config = dict(
    model='masked image model',
    train_examples=45211,
    mask_ratio=0.75,
    epochs=92.9,
)
Rows from block 1 of the decoder, named by matrix and row number. Rows with one number belong to one attention dimension. Each number is 500 + 40 x the weight over its row's rms, rounded and kept within 0 to 999. All counts start at 0. Numbers have three digits each. After the name is the row's rms in percent of the matrix's.
# q: attention query, key and value (stacked) (decoder.1.attn.qkv.weight, 384x128, the q third), inputs 0-127
# k: attention query, key and value (stacked) (decoder.1.attn.qkv.weight, 384x128, the k third), inputs 0-127
q.24 112:640340468540569535485536476476493463490515507516530489465526511462507472507517472483553515513447649517474566514536515537544525510491511488503501565494504530498552501506503508522538584490562476406550524480510493523513496497531522512503513518496533495525525448526550492509548539529502490491484425550485483461506549521539507502445523511458625563512529489508546502521545547523476476479503
k.24 112:441268414447454464475471480464469474504489491506496507472545502512512484515504503480514512502483627581539579520470533511478489503456478514462503516511490448463474495463544519498496516504501506348582524522508504513470495497507523492478471499488532501501522519537546487525512521481467476502459404489467481476458496471529502470450501487486584511479470478473480472512473496464497478476506
q.25 122:562496518539597551530558539549490471516502519513518416482480543496536464485555518460485519537472437433417489483475526558529446535534550441521510505478511498582497485552429529563515500473462334445560509487576505545560523490510556527475523516508515499499549458493489509512537510511450499465478434496416467457503517515478508568490571481502500540530531516539470530477499512510469519461547
k.25 119:524408546501485516562486449445535458524528461497484526429499508501516531582454517534539469457529531491508539481519540520462526486467479502503505492497462444446532514454482521455492492455475497455607482541527540485488545480548504481508499450507515537511503520549525452464501513492546506506484326429432451428509468490510506446457474512473554477426484507483495484515486443482569387547441
q.26 103:409352382413400503449420480535554484513502478491471542501471508476487534498497480502525475511460624580543438375435481432433474470478465525509486423497500510471485474470521497440508535504530472409462487553499499491471496505502486518506497482505484464510511527498516493487449515500489499484473462500506463487505490495508489469466432498503548516454482477501528476473486479498473526475525
k.26 096:287510483461506474510520539495477519462453513520491468528484483519497475487506510486459490526491482484466369302494496479523521522539490490496516514490529502508457482533527485550522510501499534371424469455468487477491502527456512503464485521480505479492522487471491503520508492511488496522452421559495487454476490493524484529497480499530463520498495501492520530538518543491503543526590
q.27 106:413407405400438506511471544433550500499482492491492475523516499494557516505526499516508505544472555530509426371470462423516518460534506485517460463496491527444513486540542538484532504448479442422517440510532505507515528487496546482475489532503495511476566551464468491432507513521483519463424467514441438442491490464487473537461471496537561558542494499527475518540488463527496558534601
k.27 107:385512520491514491549519488520479474483467519547503485447488529504491480538495505465523488469554436488454409329459502511473497491481489479504543507451484459521457505451479532464485476521470497462509400479435511501514541483540519526461495493491530492465537483528560487512497512503513476498388410490409448372476471516510533492455502471492454463440457486502448488494489528487545423525496
q.28 088:226473550502518498509472520477519480535480475474487501488538513531475520525498516454505524519507561419440493520502514441462498513506522499507503518487506504482490500498539503498491520516527514429615590539517528514454485515511529487477487499475545487540504526520499500507534496491454489525409406527462476437463511502532532477513473525514534503505502467519503446539476536497478550476559
k.28 101:335652608554513519520508489521486475490490503498491489481475502529501497465511505504502482495495401374453476577496500518512500487513485487494504485454514477529482499481486511492491459512477495460644597506490502495517523502517492518493540486494491476481502509478506513492482501505495478496432337482446490452488464515458501522521514489494425481479520504524487505520528521492527504502472
q.29 119:454489437430445459459451489490501499508460542484503511492491496520523509498488499541457516525494532588597550539496482454467483480516523509483487449517478492475475465539510516488516488513501410631522348509542532524482530527543527509481492520496475498528522531498519511472479510513465497505467660477406386410447460470473508524515501505508528513516465490501490489492473463471510542493556
k.29 121:476534534478486489526502488489487482486491486528493485488520503514491480515505511480510492500516472495479511526486504520503511491500488490500492496474514486507504512472526519520499498495501529674552248473483512523510509512519519501476506485501542501492521500490505485498499500492507503510451701480377436394454489497461517485463500490496496515501499513490481502531513524491500483531544
q.30 108:593463423422434469424472447528473496489506527498496527481474471494495494470503498533498487477463546652640549536475472497476483493472499524500511438544457458519490464493498493488482538531507391604431403470500520492518467506501492539517494486537475487502517486528508511514467476498514542511541661486529487559526483510491485504502497502486490496478488508452503499460479486474511551483525
k.30 111:549419472446468461507483514471523534470476491523510491491518504492507487529497504471501488533501533583517515502495529508496519497503486494498495506505514493465497512504560495519519514488537554614397360507456458490449471511482510479470467528478535495523531502481525483522497513501480479535540782548537496504481519505531506490461482512511524538493465500483534506541486515482493476501547
q.31 130:511323461515503469461480459466482488512482534508508535474543484506496472524481482479546535511483686566540612555529549522489497481463492494463508518518458481463510474474491476496489563531537478421448436514507496495453471516545552503486500514480528500541518480539586487527517526469442495528522475516485460480495512506521491462448507496451583514469491490466537461442502515501487505416462
k.31 112:345408442462448456430480510489494492498489471479487485521522496516492488479515504488484514535453615539532585599511489482514512531524497534476489497527532515486487511497603502533502537532550542350435393495511511527480485513476511505506481498502510476498472514492471514502524486489479507513526485517485478513465534460523488507506496513534552561536489507484532485554521529478450608527593
q.32 143:518472411397397459420448468497499495476530499498489548488475488459487515489510482505539475481460559663654511505464474460467492490463490530525500452536492467496508468479560511458497549529507470461374449497445494464504438476476469491527487474539484478510497509531522496472454496503535533483513548507599527576540496505512493477492451528514512512480471510468523502520496499515501536542529
k.32 128:514494483456482469495495516478487546456440523554519477493519494498505459500509511467509510536503469570519466454472530524506507494513473469488518534499495486485458495506540472503512510505512521441266446474410430476462489516472520519446461570462543488488551506476552507560495520505453436543489628596582549526483506525543498517456501487509462495473449462478513510520486547494507472480530
q.33 100:499561665613590492508518500480511493532487485525540483475525489550472481471511566468525508488483462418470587641576545559526506538503505498519523573503513479507525519520546497543509529565521526449398433511538522492492464513524515481498506494511544503536492483517491483562510530459447473509568491508501537507496515557494506505546550529499508503533548511512523487542566544530519523522514
k.33 106:555513568530462517509489439488486440495523506514521497466502515503489494505477468515531510477493465492506612753488515535483510474491484468468502486490457440486482485453487480496498484481490470453342405512495504502504503481524507502499531498496497483497518526518565510505510521513493457518525487450518509505507485499521510503459496481466474488448469493490476492478478517458517429458375
q.34 115:626496456494510478521542515432501477480521483537462475521469486520512493494496514574480495454520499517480436408521447491476553446504470515479506497489497526474521521454494531477510471484442605551475349440489506521551521526553490547526525482498470518452488477495450474488472433489563535440475514456382439397462472469471484463481482506498491503509488496476453559493487454472519476575466
k.34 115:567429395477518502482484549535523542514502511484477536541486496485492524498503501475471512522519570550531473353476465489506471513494536513513485507484507557515540505532472506502488495510542481519504268496527520538521520513490524482507505505488485509528478487495512506466497483501480555518538536473410408431482518477467494519517497516492589509561534506546509462463497469566473540494563
q.35 101:582483482470508486472484446492460476499559526493497548468479497467503499531501492498535500446476546567531598591497503502466483501471513521522520516515473486543471508471485497499508532509536461368605674456492508474493520447517502512519529446494490510524470504565527459511534546517496494476410314500551492533525494534502520462515510488487530480460515495498494495493497505503485509502475
k.35 109:529456493461485461477495518461512529487497486490501489506507492509499500508512499485483506539491544568562548585525540507510498499540494508489486504518511499478520498513540481515489538515514516318664705507506482495480477523498515487493479515494536520530509482480500478509490486492491494520475295534513495514489521486489468518488498520511526537510492506490514494529498514494507505498530
q.36 110:557396496587567508538541493507522488536534482510528493514507507504507500466482534515507479475462558451460517505496507549518528496492478530478524532499524482500524520478514507554503528523531542731577474457573524498472500499493528482483521456525502520523536516521489494573514503465489479521569693512496515504525491473528509489497561520501563508514513518494468505525521515467495495495515
k.36 120:453399488479456496503492478486504492497475494492498496471498518507491498505482476509509516498509563542505528522505498492470494478498506487465495488492468477474500494484491496505504500494504485756590463513497497500497482493515529506478486493496503504519524505507518498495528509509487515508505776489504485492488509492510496488455476490466532500464477489473497491477471496475484464445473
q.37 113:563394488590570569599537543555526473508530519529528490503471514491501515521515487476515531530532511342354397371506514522508482552492532491535518565488543545493535494513477524525520480454521515458464504532505488516488491460512485492494489495464478498491475454504451487474536541533514499474568452498495546489554518511553509515484501492506542525477544497512540513502543510506490428485504
k.37 099:409334440454492483496515484483505465513568489435504513478495486494533486505485520556474472467485606521486437308478513499470492476477475527491483498510464487521486475497455486467501519498461453423401527507580531461499527506508520517533526472543501535503503488526510468491493495478560530473513415464526509539538485487537472462494529515482532474445506488468487505428465451491501497463472
q.38 098:705475408420491478496501512444522493511493511525459512504504488490498525546476521529479505487522529645539520464507497498463501464500485491485484495528473520474504522499457509469484502482506499514689598475502469496483515492544527511496511516488506529536515498483485463541484499482512480476379444537449430449474507494446486490515492500483538491510491500470486512486462476503494463509483
k.38 108:575381384452460486489504507506510496489496483505487514515500495492484499514504507483488513528490606612545533399483485502510502505508511518493497498496516526493510509495524511525493532526549510480773588485510514525514503506501512503515505488503512475511510485501501503501496490512497517506442438498450456451484517486494506497498489510492599539533481488507515504528505500505477522508549
q.39 103:269621516453435477485473537514491514497447480491462520516490471547497526486496525493441518498518427487478454497474491441464469498517479494489483438475509488506447497514503504473455441508480518444594559515461496519483536518490503518484481517488494461477474535477498515477454451472487499489384424476473448456439462483462496506528465495510418473494462481513481466483451476482507529492497
k.39 119:464725589555561539528502525539517507517516500509480484543473509492478506485501514513491485503504382369452444504511468483533509509522519491535509501483533528524510512511481492507504455499486517473615571485511504495537522507497480498522536504505473491493470514462457521476488490511509509501481361489456489461484480515434511525559497506522448497540556522544498523520542507532507535538512
q.40 129:483633500425449477486489524488480503414495513479476495508487500459529528484505412525476479525539388533517423463474429424507489507498538476507457483495532543501494493516487495441523424426446555499471550508395475496525477520456445497514474531491487489438487517488481535387478490549551552449473482479549509535499502463480514501474434476504407476506458512495517524500443471503476436535449
k.40 113:629624448527584535491545567551466576551514501478484511531511473490513509504523536506494522502494434466504423402491486507522489546495499520532508530522520546556511515557451511480490514533479501500447599493502478500505541500451463506532489539517459528469465491505447506520466473475544503460518471546550555559515483504479498519583545511540425472581544505527506497477532477589524572540548
q.41 118:485479415381414412437436463434508499466476529486459545520480518466536503494454449522503476508488573668630567529476459448463489437480526493466477451505491491487462469466503502459541467488473512488468445482480514475511518501509516475492502499487474517519547550504548514437465522506470520505451519469508455480483461461476506465473451467490516466479419497471469508463450461495475505499462
k.41 110:486536444484513495461530575502461578504461488506456448534529475524480506491565516469488521540494520529530481511526466472553513542547512506511496515523544554502525532564560523537488554540533538448477382454450460546492481524462491520496446547498509508481474468466442494535521446506503545487485545573460466487469539472473484536528516516549484553598522519501548485545533537529468625558647
q.42 096:367638653557473473503487500498474494478485494493499514501494482536489495450523512514517508472493390378500512588530499507489510510479491506502539509492513462515492519494553519498468465527469571536351376506470527496499467522491489496521504465524480500459453514496494497493498472474496525505568564444497518515501489516502507506540504508532425484492499529515509503532529514490513513544489
k.42 103:543675597562541532495484498516505508501518517486509501510502509504494497486497498498507501491514397420479513650510505512509498487511514478494498495483489509509499492512471481495500475502472471558285352497512489497521510499494477498492527519505478495517473514487498512497477511509499484507588587497516517513485484522482490524522494500487426469503515502517482496466490490520504493483446
q.43 122:457414553581538562531539480533488506532513486515533451472537484549512460485529507477520517496505527385449462479520520539552526508500478498503519533510489480477545487510512482507497541525506461506315379552528479509493440507498485516509495532509517497483489451508505507533516485495493509521649581527524601566515528524552502525481529527473505527490565506493543490482547521512524519460521
k.43 118:412466515507485482510482469500516471487515512489519537477497507492508485492476481502506477478488499459473508525506518498473492511460487501504502492497492476514469480482502507488499482479495495525192365524497518476489500468497487487498501475505498491500502528524516498483503526493500478509590629482577533573539495493564504481479488485503476469441487492502499494476473491477502460473447
q.44 090:395255430523526526509527502504541464497501480490501475500471530480527495467507467506479494540457659454426444370458476475505494495484514503486491507471500540491483460504496486524531505490511484507583533504515500511475490491489516525487515488467517488516544516510505514481533501514466505497484511522504514474510505456553489479427517491484592521484486478490483488479455499481463497438511
k.44 079:171427492487503507506515546502474525524485475475473488494501499497503501500506495501503503500499545438469413356507485459500494512488495514501487497499525476499516507512504521487509496518497511516613568491486503489479494512488520490501469506511475515476502487506485503480513477490507539488467510526492476481495477474498492489517494503527498505509524526499524492507518490518496556513580
q.45 096:503541531494513496511509509472541467467495479514470530504493476484482547517487496486520515455493491468454487476530490473497523509499500499539516555506525520476501515472546500467490487489538663350551657476412485486470520475488449475494489476479492491509458498493484479495497507471543496481440298528564524511522512498516498447489485525524506504491469497516529503570514525524494456570470
k.45 106:528530492508515509476500510523467525514505516502494494519503508488484486457519502499489528523509481500513486460469488502511480490509494492472511507487495520523490492507464462495509507532487460301568722502508470504526503498504500524505513535506488500488504503474519534520493498511466497498465242519538527539487486522503505517517520497482462486515514482507481504479493510525497527464473
q.46 128:477521419382378437407439454492492499460507521483472569501444479495550507471478456550464468473461532657644502497468453433463496441474492504496500438513479482492462473475524475446532467497482489457424473516458505475509499492514478536506526467499472488491503527503524477480437497488519525465482493464545483538501454492472495479489466473495476493468447498479499526473430447485503519518477
k.46 115:532581479454530488497513585515488603468471488507462458557511488467458496510537507460477517548513450528514434433514492491534495546575506494508487526523543539504513510570541501556501548518524544393356453444445440499475481531433496481497438561496514512516508473460483500501490475509492526528528513586519483518482523479509492525511480504547448535577508526505542512543534531544485571538608
q.47 127:552496578594576523546543498480498448487526471531519517496474509494468513522498490496539518470517494384394489490556491517533552516493513508522520596466549535495549510475550521508527486514530648378446470477459507501498505504517439481518520478470495494508433448504475484489496518502539478482527398489474504441504491491541511484474484538513536525496523508530525510548579555511498413565476
k.47 119:529435457483517501465468504509465498524518521481507516514528484495509483452497502518483519503485556517526540514460499515475455482474487497470484503486454500507481470494432466495508498502474423276394435485544506511521523499509536510502529523506490512495513505500544508515519510488466505492514288460465489508472493515485480482493535476455528475489543476512454470402459454522494520439451
q.48 111:548369410508535505558564552547514523494519482531508468507490505499506493511501509496479496507522525474438410355456496507512488551490523526491534548521520514514508509518502509536486510496502547673580559444488486495486484469445487509478471499478499521480505475518443526515547502522531512501552627538564558542547538469559488465488533493514534502491473502457495516525494486485478447501523
k.48 113:424390442485470508501506504496513518526513488484498501496522502491510497491491500510504508488499570532501410324470476495486504463474487490500491489491473498496510498476482484466488503495490475701580603529492495483479485499519512510500495508515497488501503510502526507504502498478495513504491707534579545547528506516510517477484514503485527484487472479496495486469471492509511492457493
q.49 108:394416564605543523518517497486465493497521484489535513488539473528530502480509453474512534480483556358414543565540519524522544519470491504465521578491503491473526530481506487523502525480525537550646641495478469492460461482488513521486512489466503491519449500544531492525568525502461466494503497548554536529513525514551502478488534538456543519483545515514542477542515535481472453453492
k.49 097:346523557513518485485478488511494483491535484459502499511518513497495472490511516493493510495484506453503569670505530500504471501490502511489499499494505490525468501496500499501490498520474485557717745516533503489499491504484488498507496508524494489507503513512487523491486491485503484508503520515552541558486494479499491514503496484511467484490500486493488479498514487506486506475484
q.50 104:583451476516495525458503465514470520468524509461515514490528489471520502483479447508500483494485549550538573568518497529526505487468480502466490503522497504495490527491463445490519529492527468645667673504479461494488462492486479539498504504484509496530484507526562510510513524514506481512506564564597544610518521512518491484483525509431520482483503502472543486492475507460493447417453
k.50 112:504424442468473463476498511505486512494504482479505501519524491494495493502517510492492517509470559549544559576512517489512490523501504519492489511541521507491499496527535515530508533502506525615706732510511475496461473504461485480503463508510500509503500496511469509499498486499499493496523623543580547582496525485527500500515490495527525529525501492481521503537512510496471534498537
q.51 102:271498597563506487491484452495465510501505493477507502471511539531533451488514472472544507471484517398524585617531524524519505509474533517480541523506502446519479477467536495512523487525499500485413506520507519470483460472472504489516508470494499481496469533558518520483544531506464492538589531494596582589532490493561514479504492483512478466453498502506492468497523519493501535464491
k.51 107:382660631544509500494501506492484523484500491474517485495509487518511485481513492497503497488507413388474513717537533483505497503523495494521486496499491488494492498523508498499482501504483502494361539507458481498478469505480479499491499503505505518488488503484486495502509499505505488502560548545586563592508517501498485525498508509518401496504502510491516477510485513491508509502478
q.52 110:392560529474485546508487500534483501500534529507515518474472465519505503487546499482529523506490437433499428468479492481505470531504532501567509498499496489530482464502499524493488508490494419274331483546494498474500479475483467489529495488501498466459462482494476490476493513523503531471527358461540550554547482543509491513510477516525473507485544516530528483507517514525511547520541
k.52 120:488585586505519489532507484492522496489510503513521504478481507482508488522472506504504470487515419453467451473506543510478500491513478489517509504490491474522489485492480479466500489483469497296277495496488491474492519501497491506493511500500505521512511487498520484520474516483527456505522303507553527517525486525530497502492497494509434468450498498490493527488486496499536443507451
q.53 133:479375522588543552491572480554474499492541443501512466482491511512490460480514492491502479461477556422424472469488510553536512520469486517467543542494517489535512517462497480524503540516513538534530637487469466499505433473454461555514526474505525479484461457531489515546529468484539496511570505553608630606541544508574509486476538521468505493466524498473520506500509545472491459464466
k.53 118:370434476495489498495468529500514539505509499461506532514522491489509514482489484501492506510486558482520484500508518469506485507488504498501476511524497506472488481525505482495508504480515491521510772535515484463453468490456497463502473511497478510505491534504503521478510502501459493517589560538650576649534514500541497505517479497508513493497501489505537481492483472518500516450492
q.54 110:478679598462476440455454473460451517491505526460515538511508496498530492465492490507508474471505421531602619697536495505515504503506509513490498486520495456523466505495515500509513473508486484611532547466492507463486489500474504460491506475516496512531497559525517509484500524501464499513484595493556527563494471497475514500553491516522446465516486515506469496539500517493513527518491
k.54 108:643621584529499494500501477494484508499477495521506474483516498509491490502515505486516517506506415502533591745540538523504493497519501477501512506507496489497502512504509500499489515502489509642557570488446468499499479506511493507490501515501510515496507487493502490535501499504512472504493655531536542531504520509477495522489503490498438506503482504485496502516501519506507461498468
q.55 118:392584435414410473434466493554478486465488495480456556487432459516497520465495501555439506458463477570529463451458454450431465483497470532496512437495493484551432490465496506472474466506487525492558564478445501511514523507510467579508516460503453480470460511502498481499458445478531519444405435426490437488475453491472484470522486495502434473461434501488491491484420457435495493518470
k.55 118:503651535503555513519487580521536575502514495500466488569486485466465511499504524503464492556512428439491399420502483471537512507560525493520483506502551562493547504565490458526517490499506520480617585494531483497506511540458502470511494535497479507534474487444460514478472480494489536535519395539463472470477488513443504541556471519535466524578553514549524523524541496578503561531570
q.56 100:500428471521533535558505557541576507502496480528489511528471493467461549512495523459501501536520497431431382348452520489502511556525517518548504521501539519475520485537550502515471541504546572428447559524475489494440485466453458441475442513495519482510488478456459521520474492494525488506560481553596591558577523473558506506504496546549533509515510503521550494547534528562522477526543
k.56 102:442441505509479520523525455514486472500489511526529492459482510484509453472479500525510507469496477510439395318471486509480496458477462468471523500490464472520450493447467455469523485492476461456367615505475479459518501478522510551493520517512488493464529513492548522526518529502481466489449471517590583556531474551559503479464517463460463464428468466471471533450487509460520449450424
q.57 097:590653531525514578543521505582509521538508502505517489519503504489502540511511512497449506498516336476476428479499507523531498507544492480555496485496527514511540513571476476507501483487519401606547561559534460518522511492496460495489515525531493482507455477445455529507465484505529461505527553523525545559512505532483507598560517522511453524549543535556538493531512498513536504511575
k.57 104:657479537494482498569495430482513433467510500529544524452478504476501468525469496515526471458526452514477498447486536533468501498469478486506520502495463462520477475457446505487520480460462482660538592499508520449509522473530498501499508481512518506498552502537539472490490552511521470495459557452532526518530468528538521445450482476460496466414493484466481550489486483457540365472384
q.58 111:567669504437443452457432473520485537484473562477478565525498476487497533512454501493468493496529415616619563601509511477455457481492499493492475429519489477487467498513460454471462466493497449594557560518461483461480498505495489492494485521496471493522474518485521506475453510499483488516466551499544493566480484527437497518556464486478421452499468507479514475479460464497524493482471
k.58 095:737577509489485493474528486488506504483512481507512469523500494483481481490526526503473506520477458546526547605521497512535522530531507516501506509537534546531502514522547500534514530506516544625616613470494482501499482510472474500524498514523506492499497476479450507513493490508529501489495617538550543543507521495486498513534510522521487552561511517486531559562545532492475527540529
q.59 118:586684483424433454465440507488498512482498561493474551510467474487479524504479513537474497505522405617591549569491470482450476494497490504505463440504472498526458490501477504474481444498477502516472419480488524488505541538543499474518486497508479520496500529486499482480440515510485514497461504410448404460456436520408502498551464486505438459502477499496465504476474468494510504537476
k.59 095:775574485486529501476535519491509517499477480510487462532484492489481508522497508508483496531495465548522533537524492517518505499546504494509482504521521531490547516525517489538500515499514526500497311461524500545527514527495490509498520512500516488532486447461459494517470484491527512486490511490400451418483526499448493524530506520511515543566522510507515533522536521518485530560539
q.60 146:423552441368409429421443463449457487451495547463460551509480480497528515484495457549485501484484515620634550548486438415465513472485526534506476446512481488503464470493530522473518475504484501499534466463469527491497537501522484512498498478491483497491496544518520507430464510503516528479407495445463419442453448449471505485495442501508484504491434484508464484513451485476495529535507
k.60 128:523662549491542477498494578515482575504448486537475463526537496502480481486531533452479503551530405481490472533501507500525489508543485491511499530482547531501517521511531510518477505524512537494620387465446472535497510538491513500469480550486532519512521473457503483545499478488480493516448483541385436402431502513426511525518526500526444521573527512519481494537538535546509548541584
q.61 094:252523488428459480514478501444497503522512484490460481502500518523583484491514467545503493459485511452515434474486461452498536438504528491483510484494476456462472480483534543482518440455413523507495494502531539463532516470485519488500537442492464544455517592500450496444550483500495528465464510472488523498530459434497473478510480464541486493468464517509418529522450437472499558540519
k.61 099:369723609548536516551522536534518558485490514476495494482463514509491516504513484454505501494571361392457403493521487471500482508538508503535517487465503525533519504527469521484471489538487489548494482485431480527513498503508500506497495500493510519500485452485506479477487478512531536512501476545486472474498504493482506527510504506518378457509511512512504449479506500550521491518506
q.62 109:495429519497507435467507468471440480435509531474531498485509495514576442465516420539479500501449555495568628632536505494538497468461534480465536564480526465508501474500536492510569441494465518567410402450477510507489471489508523525474525477478492509507512511540557501461529564522473499470553634464528512498518512463525529520461551480507523512479444526482512519487500493456486461483429
k.62 110:462492477477497492445472539486459559527516464472454475511559484497492497512528532487519530520504546524543571678507487518529499541510512522490472525544503510468537520516554525514462556527516515560384378495489471515477462503465491488499470527516515531498491512525489496507523461475507535509548706549505489555460509483488513491483509513513488508556508510490497459509487489549476571510568
q.63 118:549452556602560544568522520507491449528519528519529521490529489514468530500524494463552535525509497372413506506545509532509514532486498498507478537486526535498568514496487545534494518490533494537460335522543536530505470535560516486507507503504528503479490460508521484480510528505483498492554557469367435392483504535517526549495496522491548527513573513536533478508579552511477459487531
k.63 119:476424479488492488486479460479505437511509496481513510475497510519529486517471529533475481474489567514493568542473527521458490483466488516470508500484469471497457477472477501489502483487467485566449210500572549500506536496524519511507534468515501501530511505533507483507492534492510471490500551421409447405472483493491477482482511496468553486447511483487466510459468467461516471482453
q.64 073:509472533484490529508494495480517445487504486533553497523550427531447565487519485452468600548593478447444524501496453415543518544525616503562460471467481493446535516576498518497533461479522501527511486475584478475386540500554469455480499521492491520585570491475525501538551520521468502574556515522460457518501486503529554537435518490504524504497482447463567508512537474502537413475502
k.64 064:528495521545506512528528446528411476487514496513532479428529491486461491501568604466416540473451488456426465506525539604509539523618482501500550524525525491528523558481475578508504540436443508521501489537503505495642538484504487575532513458506494534500487518488514467430450474487532509454494458498448531504498556478525503487457517482458516554486539486467518565489437545497525540498423
q.65 088:664548493436470516504489545490493496492562495544518538536446480532498524498491423509495504532495468597597515522489517517467488475476468486498491515464452516514470465472431514515476498532471503539506561452448443467488479449443458519459550448497475498529473489487464507486482505540510488506569505540600506584537483514436487494471465469474430441428505514510505502469526479506476394467409
k.65 104:576601538480460479474438526485462545499484512498513512494494498525499464481521483506531505535496428520590526587551505499508496457485486491505521536480501494495459488519594515527527500529507531518513533464407477446434476508482468516498482544498538482486469504496543517497477507499439502492421537619591545542478498507458484497514488519553413502499488500516481490627508536503467492613616
q.66 088:566494423447426504508501536515516488518527530510470499447526474503497499500542480523496545473445508555528455426416434486463499460500499477502537525477540506510495523496496569506521491483508523444559432452521532508515541572523476513556505457483477494504471554519455476508456522557502526541423405435366403366462457425489482492501513466482508509506467480546504559480500499479463479541504
k.66 094:580521451441446489491469531491523536482510496489530467495469486517522524490513487527492462507515451533613514436465469484470484453502505492435497502451521497488492478496504508499509512516487486447545408492556536540492506518485480537500532514499518483514506473512489503501492495513498534501419445430355359350446451476427495508513460524459475482559496535529453468516494487460479469553579
q.67 066:503506476482539498496563498507496594533508471425479430596538562544488429519470428498447453496421535470469492502530542507557554467534424480487509597545539580503480485441492500505517541442475547517518508511467526476526526510479507493509497468434496521493496516511473491456501400500543541482498482511477580513485512480513454510589546472509486537565525557561413556460457556501483555499474
k.67 050:507516587552519515529453561518557448489428475469525557444480518527529472471405485516571476577541551497506483474481501527446475468525588525497473527458490546532494490536508478501499471593491497497500506501545527457446519517527544379525533514520518502565506456466511490578432592557529525501511473497522559452543444483502549526512530509536532457515537467549430487538552507535438524473451
q.68 101:557451496408434455455523507489515465519534505509487517524547495506463497497520486476543550536458524531574581568497515527472459519440490497474479498495489451508440515478524549486468534464510508544434348406432435504446481476458516489462478505476486445495486495532541502481492512485492533536548603488457410431454507423474452465465482437538509501473479465479501466495515545488433474504473
k.68 107:560508460483466511398462478432487491496492480470479499462553512493528504490479516483526484513436481522447621631484535542485516482455507501441469529522460500538468544486547476501501510473540516533486381441432484526521544450504534522471529496446517473567481509526512491528564528474494441476499562538480405473409509483495509443494506514470544537476523453538473475470396526539463522514534
q.69 103:532536511587554571538528503565487538480491505470525487468514493481489479530508518477479493450557469463448476496493499518501508519510505518551486510526494524546569514539489487514488461492515461325442522550588542519546507490518479510508499514556487516485532508510508473497515496504514493521524306409439507507508540551525526536544516542485517472530551583554510498479536475539566528504525
k.69 124:502524533558559475557528538524529605481512509459532506533451483481502556506481441541489424466573451425490478482540450460536500517520462517479487454501522497513522483519490455489499483504490486421466514511629526538493478550456461531547465495547499508476479483493456516539490477507562536533522401402439479515543511484591522525547511487506396462543466527450506484514504450395497471515495
q.70 068:487561504514527462487456545459500453536541487521587577418456487468523589495509554509522539502496469514504477453499495498492489514484556469450525480515470533595500579499492509417502397588505527534560501486528512438457460553518487455479466538506515489500487561515477507523508637498442470514437523497503488488469452563487524454525537464505488433502496451509580489525522501488404490539504
k.70 068:466536521452455530497533464525499478504529549510512434475533547520486479501536580501494528480428568504535396421468506470486449437479455489566510523449487511510453482472482557515491534538463506523518496571440476536526490552492473572484477474448516481458591510507486511461425475463517552484420525525459486433495477538400473559520415517488454500514478560523530549470579537576535498510522
q.71 104:467499584515462472454491447459495449496503457468534504472517458549472477471520498517511550495452510501537670693582559517483454513447463524461469479495474458470495463506519491560489567482509495444497454518498476546528415522500547506483524499499523508523474507574450502471540443504456484509540455485469442489444525468499492485481453495510522549474503494478533456491486487466500534475462
k.71 105:444464587570544477480496502474487506489511483498520509485506493493495503501498455481521486486519560444483668779571521529524509528497501510470487495524496464485527488496532484527514535519526499466502459467552523535493466505515562496474507478504488472538478493496554467534516499491487474538500473513441444482486529485539512477496519497500543518494510504487518451522506488438482527485463
q.72 090:492429501553493543560489394512458408512523534493557512512510494529498458470484494498473556532468528462492611594504584563497490542441519540523441434469500452525524461529510554543511555483546446544513410470537522521523518448505542493440520457519534449459499500513496559465529491467462490474548560447432493460474494462544532513493454529509564576485524465533462434509476511471492525492503
k.72 097:509458504479533525501529412485460448536488496493490534491551474472493471527480518495501514516480534521403612637549537547525504524465530548519489514572509505500536524498470519517516483454532510537509436518537541548564597489531526486482532488509493508507490480476529457489568446457537490463541501457419475461434533512485512473485506479485624527475576468460523482448459446535531543502405
q.73 110:575426439382420438458515526502497510499485478506479467475535499524467476485507497513532547543462559620554558538506489458458454445499479475457493507491511510420452494460503523537479564492511495532637594550490431518417452534502533514487474491474541523533494483497465503531502475506449495515476524591536534520495526473475458489494508444494493534472468446474492509500469517433450477474478
k.73 110:613480516483417448496459493492485447506490486525522488462492485535490480464525538484507549529480550561657609599510555521482496491486522484474518511453488480503496491493511553517485541551477484519576572517468508446491444508551507447519502504511502480535532482508552492474452524535435498504440529534534600499521461506411491508492525522481559543536503486505504532564574539531482481466434
q.74 095:403543600549554443453539511538490494516495449465527481477526513437469502517502540492483476522479473424479556585530521514475461536519505535527472477534505462512530506509524440501470476475519533369384423500539537557490476517489515449441479510512522502554521467520521542531528460437454475548564404425413468483451524508513495495496531458567510480497513506489506475486510473515498568501505
k.74 109:391473524600580487489531533481512569472509491468503516490504502497520547518459441533510427483499532398413540565500482497552529531512456509456462483532498490542526485504524430522481510480531514417445436477586509569494485508478519534468501458505503502520462499518504475563523512485554452546556445450427425498500509484634522484524525499508490486506493510488489458483477505391516512476503
q.75 065:493508494464526513506538420546378523488494535508562438472513542526443485533526501529444430486517518522494511506509454469553496535520523542587482543520492541505523480448486529537450516448520484543489490567533524554457505473534502457441459421405529556545571492561465524468551421514476555490561521440445573503501546519505542483514519428522471460539505492445431503472442505441509523493510
k.75 056:485514463491495524507540483523484470535385468434528512431492483497552564471487515480524508566489491547456462527465524577563513529554531493526487513532497494549529556528499551502473469455574474497503498601487557505483598545466414485489514482464547505506511495445508500495478536477490477506537460450484529505483516406525566466466596498493556526507522414538508551503443490581450565470440